config = dict(
    gain_aug_db=10,
    hop_length=160,
    input='log_mel',
    spec_augment=True,
    tokenizer='char',
    vocab_size=32,
    norm='batchnorm',
    kernel_size=25,
    nesterov=True,
    adamw_lr_other_params=0.0025,
)
Rows from block 6, named by matrix and row number. Rows with one number belong to one channel. Each number is 128 + 24 x the weight over the matrix's rms, rounded and kept within 0 to 255. All counts start at 0.
# convs1: first pointwise conv (model.blocks.6.convs.1.weight, 288x192x1), inputs 96-191
# convs3: second pointwise conv (model.blocks.6.convs.3.weight, 288x288x1, transposed), outputs 96-191
convs1.234 [102 100 122 137 115 152 103  92 135 143 144 128 121 145 115 164 135 132 124 123 148 119 130 117 115 139 143 135 140  97 117 108 181 101 141 153 125 171 104 104 123  76 126 112 124 149 123 118 100  91 158 112 104 143 105 128 167 158 112 116 143 147 132 121 118 160  88 121 128 142 115 113 112 153 154 124 138 137 112 119 162 151 120 108 103 186 106 136 122 100  61 123 161 107 123 125]
convs3.234 [104 146 101 126 122 102  65 111 146 116 102 126 141 109 158 125 121 148 110  96 149  56 110 108  99 137 162 176 140 185 131 133 117 152  89 119  70 115 157 118  84 190 190 149 136 139 183 135 141 159 165 147 130 147 123 191 143 102  87 141 117 108 137 139 153 123 122  89 124 155 102 155 145 160  96 154  94  86 151 114 110 152 128  98 137 111 153 166 150 123 152 150 131 131 159 148]
convs1.235 [156 170 131 188 127 172 106 125 104 150  98 118 115  74  97 155 190 174 183 153  77 110 131 156 144  89 136 154 179 112 129 144 149  84 119  98 143 121 148  89 103 137  99 167 114 127 115 123  92 128 132 136 109 139 137 128 176 140  55 190 123 126 128 111 112 153 141 130 130 122 108 102 115 127 166 121 101 113 111 142 121 160 124  93  61 140 111 120 112 110  89 142 115 122  60 149]
convs3.235 [122 154 126 120  65 107 147 140  98 146 147 108 110 134 104 150  95 133 118 140  85 121 101 157 123 152 100  96 163 121  92 187 129 126 116 108 113  90  91 157 152 168 142 123 125 133 117 129 118 149 148 134 107 127 157 112 127 141 130 160  97 126 123 123 114 154 121 106 146 143 165 156 145 121 165  79 124 158 133 104 151 117 169  97  99 103 102 175 109 151 116 119 142  99  91 150]
convs1.236 [161 161 106 142 116 129  91 109 159 107 109 129 122 144 117 139  95 132 125 133  96 124 122 134 141 143 117 135  72  90 127  99 129 101  87  93 104 149 117 148 143  96 121 185 104 148 127 138  75 120 110 187 137 144 134  90 120 116 113 128 166 146 137  75 138 135 126 125 161 135 172 110 128 144 106 129 141 129 126 114 127 133 104 141 130  92 138 148 178 103 115  66 109 122 134 103]
convs3.236 [140 105 118 150 119 112 107 133  96 163 174 102  76 156 126 122 130 152 128  96 146 108 125 138 117 127 176 169 179 129 145 131 184 154 132 139 187 142 141 155 143 159 131 121 138  85 140 140 106 114 106 115 131 113 119 134 124 121 129 116 156 100 152 139 152 130 135 115 136 158 142  88 113 144 113 108 134 121 110 114 133 145 130 157 166 112 126 163 171 120  85 109 131 141 170  82]
convs1.237 [125 139 116  88 179 128 150 117 117 120 117 160  95 151 175  75 143 160 113 134 169 121  96 179 134 165 128 157  66 102 135 112 147 157 137 114 127 173 195  90 171 173 153 141 134  95 124 150 130 139 142 182 119 137 118 126 101 117  93  72 146 117 166 179 128 113 121  95 129 112  65 110 131 116 135 114 156 129 133 109 171 156 110 166 142 109  79 127 134 169 113 135 127 124 154 127]
convs3.237 [180 158 127 162 117 124 123 153 148 114 145 124 122 115 151  90 128 130 134  98 136 134 145 141 129 152 153 104 177  84 168 121 136 133 135 128 148  95 104 133 172 104  81 138 144 108 128 152 145 109 156 144 122 143 184 135 144 121 159 126 144  83 119 124 134 132 110  36 115 118 114 107 145 143 182 118 123 103 150 156 180 121 111 142 119 157 162 121 149 169 124 162 137  94 129 143]
convs1.238 [127 115 121 137 151 157  69 159 143 127 175 131 119  98 121 155 119 139  98  80 135 167 122 131  59 143 143 159 152 123 108  96 167 181 108 154 152 117 133 123 142 102 155 107 133 124 141  86 109 123 143 118  52 136  77 148 105 133 120 124 121  68  83  50  90 112 127 138 175 142  92  77 135 132  96 139 115 157 123 127  71 123 118 158 117 125 121 144 101  81  96 155 143 150 140 127]
convs3.238 [ 96  98 172 130 143 176 116 128  94 104  97 160 155 134 203 122 139 109 137 115 175 113 106 129 125 136 108 139 157 130 152  89 143 135 141 115 138  89 183 172 144 143 115 125 106 142 158 150 166 120 122 122 173 147 130 112 169 109 132 125 136 136 167  99 166  92 136 127 143 131 116 144 125 119 115 129 139 165 155  88 127 135 154 134 195 138 139 135 145 105 136 122 103 123 108 145]
convs1.239 [136 129 125 117 121 129 131 118 135 133 129 137 137 146 134 108 125 113 139 121 134 129 129 125 132 136 143 124 144 127 130 133 119 158 127 135 137 139 126 134 115 128 116 129 127 126 142 123 117 130 119 137 133 124 128 131 131 123 134 137 123 137 137 147 130 130 123 141 130 131 135 116 133 134 122 176 134 129 140 132 124 121 120 141 126 122 137 127 109 121 127 146 130 133 132 132]
convs3.239 [120 121 134 113 147 112 136 139 145 147 128 118 126 111 118 123 111 124 120 144 112 126 121 150 113 145 127 157 154 120 121 123 134 131 124 131 120 117 102 108 117 115 127 123 145 117 115 121 117 140  96 130 140 116 116 129 123 124 116 129 139 130 118 115 122 147 152 114 102 128 126 136 109 131 131 106 132 107 117 133 112 134 123 149 114 119 120 133 119 138 138 133 106 122 103 115]
convs1.240 [163  95  66 151 122  88  72 121 129 154 133 131 170 129 122  85  65  80 169 157 130  94  98  90  16 149 140  86 119 123 204 132 135  86 139 116 140 142 158 140 129 121 123  90 100 117 123 122 125 125 136 138 123 157 163 141 125 108 123  96 137 111 102 128  75 136 142 140 121 115  96 133  93 163  91  99 118 125 155  99 146  99 157 116 102 116 169  93 115  75 121  92 155 100 153 144]
convs3.240 [144 126 111 181 132 130 146 150 130 127 142 167 147  76 106 149 143 136 143 178 135 145 135 179 153 121  92 123 120 113 119 125 103 109 155 155 120 123 139 135 162 117  90 137 131 128 150 154  78 151 145  89 111 106 184 112 132 157  90  95 110 147 121 116 111 121 153 147 127 128 137 167 105 115 137 106  76 103 167 163 164 169 143 150 163 117 158  90  97 112 101  95  83 101  91 135]
convs1.241 [112 141  83  80 112 101 142 135 139 158 128 129 130 115 152 100 125 110 190 143 124  98 148 122 121 119 172 129 167 125 136  92 163  69 140 136 155 141 131 152 157 134 138  90 131 114 143 165 127 148 134 135 130  92  96 163 138 131 154  99 116 149 105 131 142 125 155 106 128 145 114 171  91 128 100 167 114  85 169 129 157 128 108 134 121 130 108  75 114 138 109 141 100 131 143 154]
convs3.241 [138 145 121 166 130 121 160 107 125 150 131 124 105 163 139 154 124 164 108 107 148 138 158 148  74  89 174 137 138 128 145  99 132 109 115 128 124 122 119 115 178 153 151 132 116 122  94 144 131 107 147 119 136 112 134 157 111  92 119 173 121 167 133 144 133 116 163 107  61 122 132 156 153 118 141  96 167 100 138 109 115 146  81 131 102 160 174 143 159  99 156 122 142 147  93 134]
convs1.242 [158 117  99 154  91 136 126 125 143  91 162 132 138  92 112 128 140  94 148  68 174 153 159 112 129 141 124 117 151 137 195  96 111 170  91 128 138 101 175  76 118 169 117  79 120 159 169 101 136 140  68 110 128 131 104 132 100 141  94  86 154 138 170 117 163 127 137 165  97 132 114 128 159 111 141  99 147 118 117 176 133 110  88  97 116 131 113 144 122 152 171  94 135 135 183 155]
convs3.242 [149  81 142 105 128  93 114 110 108 117 114  89 128  79 144 105  82 101 133 126 124 127 126 118 106 115 158  99 110 165 136 118  97 171 102  92  75 118 141 109 134 141 102 159 121 107 110 100 158 103 152 137 140 152 174  69 107  56 140  86 122 137 136  95  91 169 145 141 107 155 139 166 146 191  98 108 106 137 136 124 175 151 148 142 111  70 140 124 126 129  80 124 113 110 113 108]
convs1.243 [128 153 123 134 129 154 190 147 131 133 130 117 117 141 106 139  81 149 122 129 106 113 105  93 121 112 146 131 116 123 128 126 138  98 139  81 136 139 141 144 110  98  95 116 123 113 161 114 154 122 145 118 143 159 163 135  91 125  90 136  93 122 137 139 168 145 126 134 148 127  94 116 144  92 118 106 160 123 130 120 102 101 123  95 146 160 155 116  84 153 168 158 125 153 122 134]
convs3.243 [105 111 147 130  99 145 102 157 142 124 125 132  99 106 126 129 116 123 152 138 140 108 129 162  86  95 132  85 142 132 135 134 135 139 130 121 120 140 106 129 173  99  75  96 137 133 163 133 154 133 157 143 135 147 137 116 108 176 140 140  48 110 135 124 129  84 132  78 126 128 104 127 147  89 145 137 137 143 106  97 126 125 126 113 152 130 134 109 106 119 126 136 160 197 123 145]
convs1.244 [126 116 116 125 113 128 129 132 141 136 142 123 129 169 123 119 133 141 114 140 119 129 155 127 140 124 132 135 117 108 114 134 120 134 119 129 117 151 113 161  93 112 126 149 139 136 126 130 121 120 119 137 142 146 130 138 142 115 129 123  88 133 126 151 122 109 156 109 120 133 164 129 116 127  99 159 160 100 129 129 131 127 137 123 164 115 178 136 119 153 116 110 121 103 128 118]
convs3.244 [118 115 120 144 113 164 141 117 135 158 100 160 108 130 130 161 129 140 151 121  89 151 130 133 151 155 146 119 118 116 172  93 110 150 156 120 139 124 120 164 107 117 150 117 107 171 107 133 127 128 113 100 130 158 134 193 130 137 145 121 133 123 129 151 135 133 106 152 159 144 110 122 140 125 118 125 144 119 103  96 137 112 107 126 165 123 153 131 139 150 145 107  90 163 140 129]
convs1.245 [129 126 191 124 160  72  97 108 188  82 123 122 175 142 164 111 100 124  97 112 133 131 128 141  96 118 116 125 134 176 107 143 186 149 185 163 105 110 113 122 149 143 135 141 148 162 128 145 160 115 143  98 122 120 143 123  96 119 159 106 176  53 147  89 124 141 144  80 137 117 102 112 147  88 145  84 148 134 159 115 154 115  79 136 135 109 155 120 119 117 110 125 104 171 123 148]
convs3.245 [ 81 166  96 168 170 102 200 100 138 131 148 123 169 174 108  97 124 168 146 154 139 171 109 133 117 125 150 165 147 156 108  81 177 105 111 122 121  87 124 152 134 109  94 144 130 137 123 115 159 163 100 145 143 143 125  93 111 115  98  95 150 122  88  99 202  94 136 135 184  99 132 127 168 146 120 146 154 157 113 147 126 126 116 122 144 105 107 136 123  87 165 150 109 137 121 122]
convs1.246 [134 167  94 109  80 123 170  88  97 167 176 147  57 137 172 122 121 132 116 138  90  95 124 119 150  93 107 123 119 116  85 116 119 155 138 124 116 151 108 129 136 118 117  93 164 151 141 133 104 139 107 164 163 109 138 107 155  92 158 118 151 127 141  92 109 140 120 106  93 156  73 133  92 104 116 116 153 121 103 171 146 187 156 126 155  98 138 145 135 173 110 139 114 109 130 135]
convs3.246 [151 133 125 120 123 133 131 152 127 129 132 140  84 141 165 139 124 123  98 112 154 132 127 121 120 127 118 120 110  92 140 104 113  84  98  98 131  97 102 148 106 125 119 145 145 121 124 125  89 109 162  98  86 127 159 153 136 122 119 141 115 163 106 131 104 118 136 123  71 134 142 106 164  90 129 122 162 115 152 132 138 134 116 155 144 136 108 119 140 135 130 156 118 115 156 145]
convs1.247 [108 121 133 164  89 110 121 143 136 105 163 149 154 156 165 127 190 147  90 173 129 199 113 136 151  83 137 150 159 151 141 142 125 132 116 115 127 113 102 110 131  79 134 134 144 150 153 156 147 140 101 131 128 143 133  79 157 160 148 151 181 123 104 131  99 116 117 174  72 120  93 115 152 173 122  90 141 160  65 104 122 135 151 163 102 176 129 132  76 129 117 141 114 134 130 132]
convs3.247 [164 163 142 137 138 131 102 108 169 111 143 110 129  61 169 154 148 166 113 131 129 123 138 124 156 116 101 114 142 114 131 188 147 122 112 145 131 155 171 120 191 122 109  83 141 131 116 186  70 120 157 146 116 130 138 127 147 141 143 180  99 141  84 139 138  68 143 140  90 160 110 161 117 130  72 125  94 117 156 141 181 171 123 133 163 118 125 167 184 113 113 164 108 147 126 118]
convs1.248 [157 138 147 157 173 134 145 122 178 132 111 113 146 102 123 170 112 133 107 125 127 191 111 181 128 128 112 111 128 147 120 101 113  88 130 102 135 133 106 166 165 141 119 107 136 141  98 154 117 108 139 137  83 115 115 144 141 144 107 151 110  96 154 143 161 144  82 148 145 148 110  75 138  78  94  97  98 113 139 154 107 111 143 133 173  91 167 151 102 150 151  94 127 136 160  95]
convs3.248 [114 135 140 143 103 155 148 121 146 100  98 159 161 130 153 141 143 113  98 116 140 122 110 147 109 121 139  86 113 107 162 104 119 121 151 114 128 162 128 128 125  56  89 149 122 200 128 109 100 108 143 115  90 125 159 117 130 106 158  81  65 132 110  76 157 137 128 128 130 134 124 142 152 123  97 123 117  93 126 127 142 134 149 109 149 135 133 134 129 129 115 193 160 112 131  90]
convs1.249 [140 137 106  92 118 120 126 142 165 128 150 182  76 133 164 110 129  82 118 103 118 130 101  97  91  98 154 175 134 103 103 172  73 107 135 110 161 151 109 131 150 140 126 101 147 168  77 109  98 129 120 126 134  98 162 126 126 186 134  94 171 144 154 113 102 147 109 130 134 125 163 120 133 131 130 142 122 124 133 127  99  92 123 111 159 127 149 118 111  86 136 140 159 160 161 138]
convs3.249 [145 151 113 108 159 140  98 127 138 109  67 113 159  89 130 126 139 100 173 170  73 148 120  91 118 138 117 174 178 104 149  90 109 128 123  45 108 110 105 145 128 145 116 109 143 155 141 148 156 130 145 115 156 158 127 151 166 131 122 111 144 107  83 162 109 157  81 120 183 137 145 141 124 170 121 142 153 134 132 103 190 132 112 165 128 141 105 118 133 121 141 128 154 114  82 115]
convs1.250 [129 128 179 133 141 121 125  99 110 126 140 140 122 146 147 133 109 109 162 135  97 175 134 114 162  95  90 161 137 106  97 127 116 154 114 103 124  82 106 116 116 113 153 135 156 100 136 113 164 143 122 107 123 150 121 106 143 111 119 113 112 172  94 116 136 149 110 107 108 115 134  86 144 128 128 130 135 102 121  89 129 134 129 166 118 122 152 169 125 179  79 133 125 112  88  93]
convs3.250 [118 116 127 154 124 143 150 108 158 133 134 112 153 128 111 142 102 137  99 132 117 104 143  95 131 140 138 130 114 120 114 150 121 152 118 130 109 139 155 180 125 146 116 128  97  99 129 145 188 137 116 126 127 100 121 136  97  69 115 121 135 117 111 155 151 134 121 159 144 158 108 140 128  51 107  78 129 148 142 103 116 185 137 147 105 109 117 125  85 123 147 118 107 101 126 174]
convs1.251 [144  86 158 145 153 127 134 120 143 157 124 125 135 153  84 176 110 149 100  67 166 101 105 133  85 104 135 133 145 155 138 135  70 110 106  60 121 114 131 135 125 149 114 129  73 138 158  81 129 140 144 156 141 117 157 117 119 177 115 139  96 142 154 115 130 141 126 164 138 159 160 154 133 116 138 130 142 111 160 135 157 122 125 115 131 126 121 127 142 113 106 116 154 176 117 134]
convs3.251 [155  80  76  91 124 153 134  92 154 135 106 188 119 145 153 113 139 123 130 141 142 170 141 128 120 139 118 151 142 168  96 131  46 148 181 102 159 135  96 128 113 147 125 144 142 144 131 146 109 104 155  83 113 139 105 154 102 128 118 106 156 108 125 103 164 141 101 120 113 150 100 121 127 153 102 127 127 143 109 196 156 118 156 131 139 155 146 145 102 146 143 130 141  85 126 107]
convs1.252 [102 144 127 157 135 126 148 137 149 144 137 149 136 111 146 136  82 143  97 122 102  95 113 134 117  86 107 156 101 136 102 127 127  84 113 112 121 124 139 148 108 125 123  96 131 136 120 166 109 126 134 146 106 155 108 156  92 123 129  87  75 148 162 139 127 127 138 157 147 188 124 147 153 103 145 142 171 121 119 121  99  84  55 144 131 131 124 112 110 158 160  94 161 145 124 140]
convs3.252 [135 151 117 123  88 129 129 122 136  83 122 130 144 128 147 107 124 174 161 111 125 101 143 153 136 107 126 109  91 155 133  99 138 100 140 177  94 131 130 138 159 121 151 145 117 119  79 128  97 164 128 101 149 164 119 142 156 147 109  91  96 137 124 137 136 127  95 126  99 134  97 113 157 101 120 152  65 144 127 117 137 137 164 136  87 117 103 109 152 105 139 134 162 118  98 136]
convs1.253 [125 145  95 132 167  94 139 141  97 148 137 135 190  93 136  80 147 151  97 126 128 102 116 125 112 168 133 133 129 128 142 115 117 115 118 107 128  71 133 179  75 126 121 116 112 147 163 114 136 106 105 106 138 143 121 108 149  99 136 121 143 142  60 169 121 130 157 103 149 157 113  82 124 147 104 135 152 128 126 131 158 145 116 120 184 143  99 172 133 129 114 119 101 142 140 196]
convs3.253 [ 89 163  88 141 137 114 167 140 147  95 141 118 120  75 157 122 111 161 114 172  87 118 117 147 126 150 148 160 109 100 136  93 176 147 117 164 124 108  91 100  87 124 119 113 102 169 125 140 107 184  95 131 113 149  98 180 113 150 117 137 146 154  99 117 136 110 119  83 112 134 110 127 129 140 135 142 182 137 137 124  82  80 134  87 107  87 112 129 100 136 128 155 135 130 164 162]
convs1.254 [127  98 127 136 114 128 126 138 155 116 116 121 132 143 125 113 123 125 117 124 152 110 135 158 141 153 125 126 110 103 155 140 129 152 132 128 137 136 130 133 125 125 114 137 124 160 131 163 140 140 104 109 139 126 158 158 104 122 113 123 142 142 118 144 106 121 111 129 153 146 115 125 113 130 116 104 134 129 127 136 116 129 108 143 121 140 134 121 116 113  71 155 119 137 134  96]
convs3.254 [112 115 111 166 126 160 147 122 133 150 133  85 148 160 122 124 124 129 166 125 131 114 104 129 127 139 123 139 117 157  96 131 103 164 111 115 141 147 103 151 126 133 112 131 152 110 110 144 119 125 126 128 134  96 132 130 113 161 110  95 106 143 120 123 131 131 135 109  89 115 149 121 155 112 103 130 113 141 134 139 101 148 155 114 143 108  91 127 109 147 146 122 116 128 145 128]
convs1.255 [124 131 126 135 120 122 133 136 138 125 120 132 124 170 132 121 124 137 127 136 126 131 137 127 125 126 138 115 136 129 126 132 124 123 130 133 118 128 129 124 135 142 143 123 127 118 136 128 118 126 127 111 120 128 115 117 131 137 128 130 120 128 125 128 128 130 146 130 128 123 123 131 130 124 126 136 153 125 127 145 128 139 139 127 135 124 130 133 119 121 119 125 122 143 134 121]
convs3.255 [119 122 126 130 131 121 126 152 131 111 137 101 125 108 113 101 120 130 125 126 137 123  83 142 159 139 123 149 143 149 114 111 126 105 139 114 138 123 121 110 130 110 133 120 161 113 141 121 111 135 104 140 118 105 130 131  88 122 127 127 114 138  97 130 158 113 128 103 112 133 146 137 136 141 118 123 113 121 121 124 116 135 119 135 103 129 111 132 123 122 132 118 179 119 135 106]
convs1.256 [132  99 122 129 142 159 101 137 125 100 164 157 181  97 126 140 140 108 143 139 165 102 169  35 169 127  99 118 116 151 119 120 156 136  96 151 127 103 142 138 129 131  83 158  93 133 137 161 112 151 121  98 121 142  78 161 116  97 117 124 116 148  97 131 176 144 126  94  83 160 144 134 125 121 143 167 114 151 143 149 150 139  73 160 141 115 135 105 136 103 111 108 134 140 103 100]
convs3.256 [137 158 116 109 156 156 141 113 104 132 156 129 180 117 108 123 122 142 151 113 121 151 125 113 121  84 171 153 183 125 111 130 135 110 101 118 100  94  92 113 170 129 177 153 165 112 140  94 115 103 127  76 123 160 139 154 175 114 113 119 132  70 121 105  96 150 176 129 117 133 159 126 132 149 121 109 121  91 153 112 187 163 109 125 155 125 140 143 158 119 107 122 123 116  62 116]
convs1.257 [126 119 149  97 109 118 169 137 114 103  82 129 156 143  93 136 130 135 129 133  56  96  62 148 122 129 138 146 144 146 146 116 141 116  97 107 160 124 134 112 100 107 140  89 123 183 127 146 176 135 134 147 162 128  69  91 122  90 117  98 149 101 158 144 106 151  94 140 128 119 137 153 136  88 119 164  78 124  95 112 132 129 116 117  78 129 136  95 101 120  96 129 141 118 124  97]
convs3.257 [141 159 162 137 135  76 122 168 107 136 123 125 160  76 116  98 120 111 134 134 138 112 146  97 153 173 129 158 162 100 137 151  50 126 121  81 114 157 164 169 158 132 116 135 141 125 134 154  96 111 119 117 100 127 143 111 108 110 138 128  88 124 112 129 159 131 109 122 170 159 100 141 187 133 109 160 169 155 149 157 174 125 166 163 107 131 139 112 121 185 168 144  79 141 175 147]
convs1.258 [126 127 150 137 159 161 162 107  87 148 101 114 121 155 101 107 156  86 121 150 124 146 117 135 172 123 124 160 144 153 151 206 162 150 126 127 157 135 126 105  95 138 133 109 101 123 155 164 144 117  97 106 112 105 120 129 135 107 111 148 180  88 142 131 113 110 128 133 111 137 140 110 150 134 127 131 119 165 128 105 153 106 175 105 135 156 100 100 133  63 100 157 117 118 121 161]
convs3.258 [132 129 191  87 165  98 138 105  95 126 133 143 152 136  86 109 116 118 111 144  92  71 122 141 106 150 125  87 149  35 119 137 132 129 128 150 129 153 127 111 117 113 169 144 109 111  85 132 124 116 129 122 130  90 172  85 143 116  98 137 111 104  93 125 151 146 118 135 135 113 136 109 100 137 172 114 121 144 143 127 121  66 137 169 135  82 159 116 108 214 160 115 144 142  91  98]
convs1.259 [134 141 120 105 154 125 131 148 126 124  97 139 125 129 119 158 100 135  76  96  95 149 114 130 174 141  97 139 117 132 161 128 128 148  89 156 134 116 146 134 108 113 126 133 141 101 140 145 108 146 168 100 124 130 136 117 132 142 111 109  95 146 133  98 172 106 157 132 127 136 133 127 130 123 132 128 147 131  66  96 106 142  81 107  88  96 172 143  96 114 154 145  91 164 179 104]
convs3.259 [102 109 125 120 114 176 121 115  93 114 176 121 118  81  97 174 109 122 125 137 170 102 113  95 119 114 118  74 138 106 125 139 106 139 161 116 156 114 117 123 117  97  94 163 119 133 154 116 123 129 169 170 121 154  93 141 126  89 112 116 122 136 159 119 152 139 112 174 112 150 127 113 146 157  84 115 140 149 142 114 114 142 158 117 121  68 113 150 134 145 156 150 142  87 133 126]
convs1.260 [ 94 127 136 137 101 141 126 176 145 105 102 129 156 121  98 146  70 131 127 163 127 121  85 139 131 145 107 140 127 109 145 156 119 117 113 105 122 175 136 126 126 139 136 138 115 140 136 121 113 129 104 150  96 141  92 135 138 170 129  79 136 146  97 110 122 169 169 111 105  96 144 128 118 119 117 176 147 130 129 122 113 125 122 103 154 158 133 109 116 104 139 112 127 123 129 145]
convs3.260 [115 104 101  92 124 173  92 139 105 167 120 144  98 158 154 139 136 127 121 121 115 116 133 141 115 167 146  77 131 109 152 129 147 116 109 132 127 192 120 154 125 175 127 127  96 126 107 141 142 112 126  73 121 162 101 134 119 137 139 118 107 134 153 103 114 106 137 127 132 166 111 140 127  84 141 131 130 123 143 123 126 108 141 113 126 131 126 105 148  98 117 115 151 137 103 127]
convs1.261 [110 108 146 198 122 144 161 162 140 128 143 144 128 130 138  94 101 107 122 173 123 139 141  91 167 129 106 104 122 165  92 149 117 129 110 101 140 118  64 140 101 178 107 148 113 127 157 185 121 126 101 134 100 116 116 101 146 136 149 118 123 116 137 137 140 149 158 168 114 143 105 158 123  85 135 146 137 134 156 143 121 153 129  95 151 146 127 133 106 144 154 145  95 120 128 167]
convs3.261 [135 118 109 140 137 151 164 140 112 184 152 137 194 163 111 156 135 143 102 129 150 135 155 142 126 106 125 112 143 118  92 138 136 103 119 144 104 102 110 123 142 110 123  98 120 129 108 104 140 117 131 122 154 122 118 153 144 159 114 101 156 116 162 137  89 125 174 150 111 117 112 106 169 136 109 144 125  98 155 148  99 132 155 152 142 101 125 104 136 181 134 133 146 147 117 136]
convs1.262 [146 146 147 139 126 114 146 133 183 141 151 154 126 117 115 130 133 136 127 162 143 102 191 142 111 171 171 127  95 156 162 148 139 116  92 142 118 126 110 153 116 146 110 155 139 162 112 125 128 140 124 136 107 133 161 170  93 141 100 157 109 110  97 110 139  87 125 112 125 159 115 111 131 155 152 179 114 142 107  98 108 121 105 131 134  75 139 138 160 156 133 168 139 162 138 115]
convs3.262 [121 133 126 141 151 188 180 133 134 110 140 117 134 165 148 129 113 109 155 135 155 121 160 148 149 123 110 179 121 163 141 148 102  96 141 136 146  99 113 151 102  89 151  95 115 158 136 103 116 164 100 119 109 140 182 136 167  94 106 142 135 134 113 127 136 169 134 170 103 130 162 131  48 139 145 171 110 115 170 101 145 124 113 137 122 168 171 136 139 140 129 120 125 132 153 131]
convs1.263 [114  96 130 124 100  99 140 147 109 141 107 136 125 133 146 135 161  92 124 122 117 112 149 114 145  96 122 196  99 133 133  90 109 129 124  76 141  95 166 109 158 137 140 115 174 100 155  74 132 134  92 106 131 135 117 176  70 115 136 105 102 154 113  87 163 121 109  19 128 171 164 109  98 126 104  97 159  91  96  50 125 136  92 158  80 189 117 111 140 124 113 120 117 143 100  94]
convs3.263 [118 129  79 109 138 137 114 126 110 135 129  78 166 184  64 158 120  93 130  68 125 164 118 162 124 135 132 149 157 123 155 178 151  95  99 117 146 146  91 128 176 139 150 111 140 149 142 115  97 104  98 121 134 128  97 100 127 137  93  94 119  98 129 153 163 149 113 117  93 141 110  97 132 121 131 133 141 117 105 130 127 119 131 110  77 132 142 181 125 108 129  99 111 107 143 134]
convs1.264 [122 126 148 121 136 127 120 143 128 130 114 108 122 139 117 120 130 142 125 129 129 120 127 133 131 127 138 131 132 126 140 122 113 136 128 112 135 130 136 131 116 129 110 125 119 147 140 123 138 142  87 130 128 139 135 136 121 126 122 124 144 142 105 120 131 135 126 121 133 141 120 128 112 122 136 167 147 141 133 120 106 105 135 138 119 132 140 141 152 126 123 141 124 126 131 147]
convs3.264 [132 133 139 148 142 111 134 137 113 112 146 129 128 111 127 126 157 134 141 139 131 136 111 115 121 105  96 133 127 137 105 141 147  97 104 114 129 105 130  89 136 128  97 103 159 122 129 105 124 129 112 114 138  95 118 124 108 127 104 116 110 122 134 124 146  97 138 148 120 128 120 130 119 114 124 132 127 116 117 136 105 138 145 127 149 138 138 154  96 139 134  93 122 138 128 112]
convs1.265 [112 106  99 167  95 148 135 128  91 106 152  90  98 136 143 140  85 108 120 129 144 140 175 119 169 135 109  66  98 117 140 120  99 109 157 119 110 123  91 137 130 144 109  89 133  99 126 167 109 161 135 116  58 115  92  77 149 101 116 121 156 166 113 134 151 126 134 128 128  73  72 125 167  84 144 134 124 135 105  98 127 104 140 132 122 115 127 134  84 151 166 134 136 138 142 107]
convs3.265 [157 131 149 139 107 140 138 130 127 150 127 130 137 158 146 168 149 100 145 112 172 122 100 133 140 133  84 158 131 117 125 113 111 131 129 111 107 101 151 105 117 187 125 158 115 131 112 136 120 138 127  96 115 129  98 163 111 123 115 139 117 142 142 142 110 122 163 135 149 115 104 118  93 167 131 121 162 141 138 132 125 142 151 151 141 182 172 114 128 150 182 161 139 146  95 170]
convs1.266 [115 165 134 128 124 118 153 109 112 124 117 134 131 140 144 149 116 119 114 135 131 135 139 131 126 119 123 110 131 140 139 124 126 146 116 115 151 156 133 117 133 124 129 102 116 104 127 118 122 145 131 125 127 111 111 119 150 140 144 127 112 137 126 139 137 112 152 100 107 147 104 118 121 139 171 145 117 116 122 149 125 102 151 162 127 129 144 154 109 111 119 137 111 126 144 129]
convs3.266 [162 124 162 114 123 128 135 144 143 151 172 123 129 141 141 114  87 107 126 110 127 168 110 133 122 158 136 145 107 119 150 131 110 116 143 111 134 114 120 137 140 134 130 124 118 143 121 142 134 128 135 141 115 121 110 124 132 163 114 108 149 134 111 113 156 123 148 147 131  77 131 137 145 120  91 142 149 120 142 143 108 132  73 138 114 132 113 136 109 151 139 127 153 126 108 120]
convs1.267 [150  95 139 108 142 133 111 138 133 120 107 134 145 148 121 158 125 104 160 159  80 121 151 155 118 173 166  95 132 138 131 128 115  84 110 105  87 158 123 128 108 126 131 118 139 131 125 100  83 127 118 154 143 153 132 147 142 129 109 121  93 169  96 122 136 121 128 149 158 106 121 142 112 108 153 156 117 166 134 109 135 149 124 137 144 132 121 108 115 149  93 131 128 119 146 146]
convs3.267 [174  97 112  92 167 149 124 138 111 127 118 137 113 143  91 144 121  93 170 187 127  99 113 109  96 157 151 116 151 122 145  89  95 128 145 154 129 128 132 132 108 147 109 139  86 178 120 128 173 136 103 159 159 134 128 140 118 150 150  94 105 118  90 108  95 137 133 131 121 178 137 152 138 130 132 122 150 194 143 112  99 113 143 157 126 111 102 111 130 115 106 136 125 136  96 145]
convs1.268 [118 185  87 175 153 127 186 136 158  97 107 130 100 141 138 136 144 148 110 148 142  81 134  62 133 127 150 150 151 166 148  74 108 154 126 143 120 170 127 110 125 126 121  99 146 106 116 116 126 128 110 141 171  79 130 121 172 103 125 101 136 124 136 112 166 167 143 140 156 145 154 117 124 147 124  92 140 145 131 203 162 106 170  79 105 128  78 138 125  80 151 177 144 123 127 152]
convs3.268 [ 83  81 113 143 123 158 129 118 109 130  90 170 108 138 127 101 103 101  94 110  94 112 127 156 118 152 148 174 103  89 151 148 122 155 152 138 134 191 139  87 162 133  93 134 132 101 147 189  95 100 111 151 148  88 112 162 171 159 138 103 136 118 131 149 149 112 141 147 149 138 114 129 119 170 129 151 131 114 111  99 173 153 141 141 139 133 131 100 131 204 112 143 124 105 174 139]
convs1.269 [128 112 149 133 135  85 134 142 120 108 121 144 124 135 111 126 136 103 131 154 126 141 147 130 138 137 120 104 126 137 137  80 167 113 134 119  82 101 163 161 112 115 132 118 105  92 157 174 122  99 122 117 158 142 125 131 127  98 107 157 113 117 139 152  90 120 156  90 118  96  70 140 173 137  99 122 157 135 168 171 104 121  98  73 128 128 125 115 111 154 144 128 136 102 122 134]
convs3.269 [ 76 111 124 111 126 143 112 109 137 119 112 131 135 105 128 112 122 103 145 151 106 131 148 100 110 126 175 151 168 170 134 120 163 133 104 111 103 137 129 139 193 170 182 100 144 125 129  98 175 132 138 174 103 121 149 182 106 159 130 115 136 149 110 152 144 122 164  91 122 159 112 122 156 119 130 145 121 121 115 101 126 148 107 171 156 141 139 126 142 133 101  91 160 143 138 135]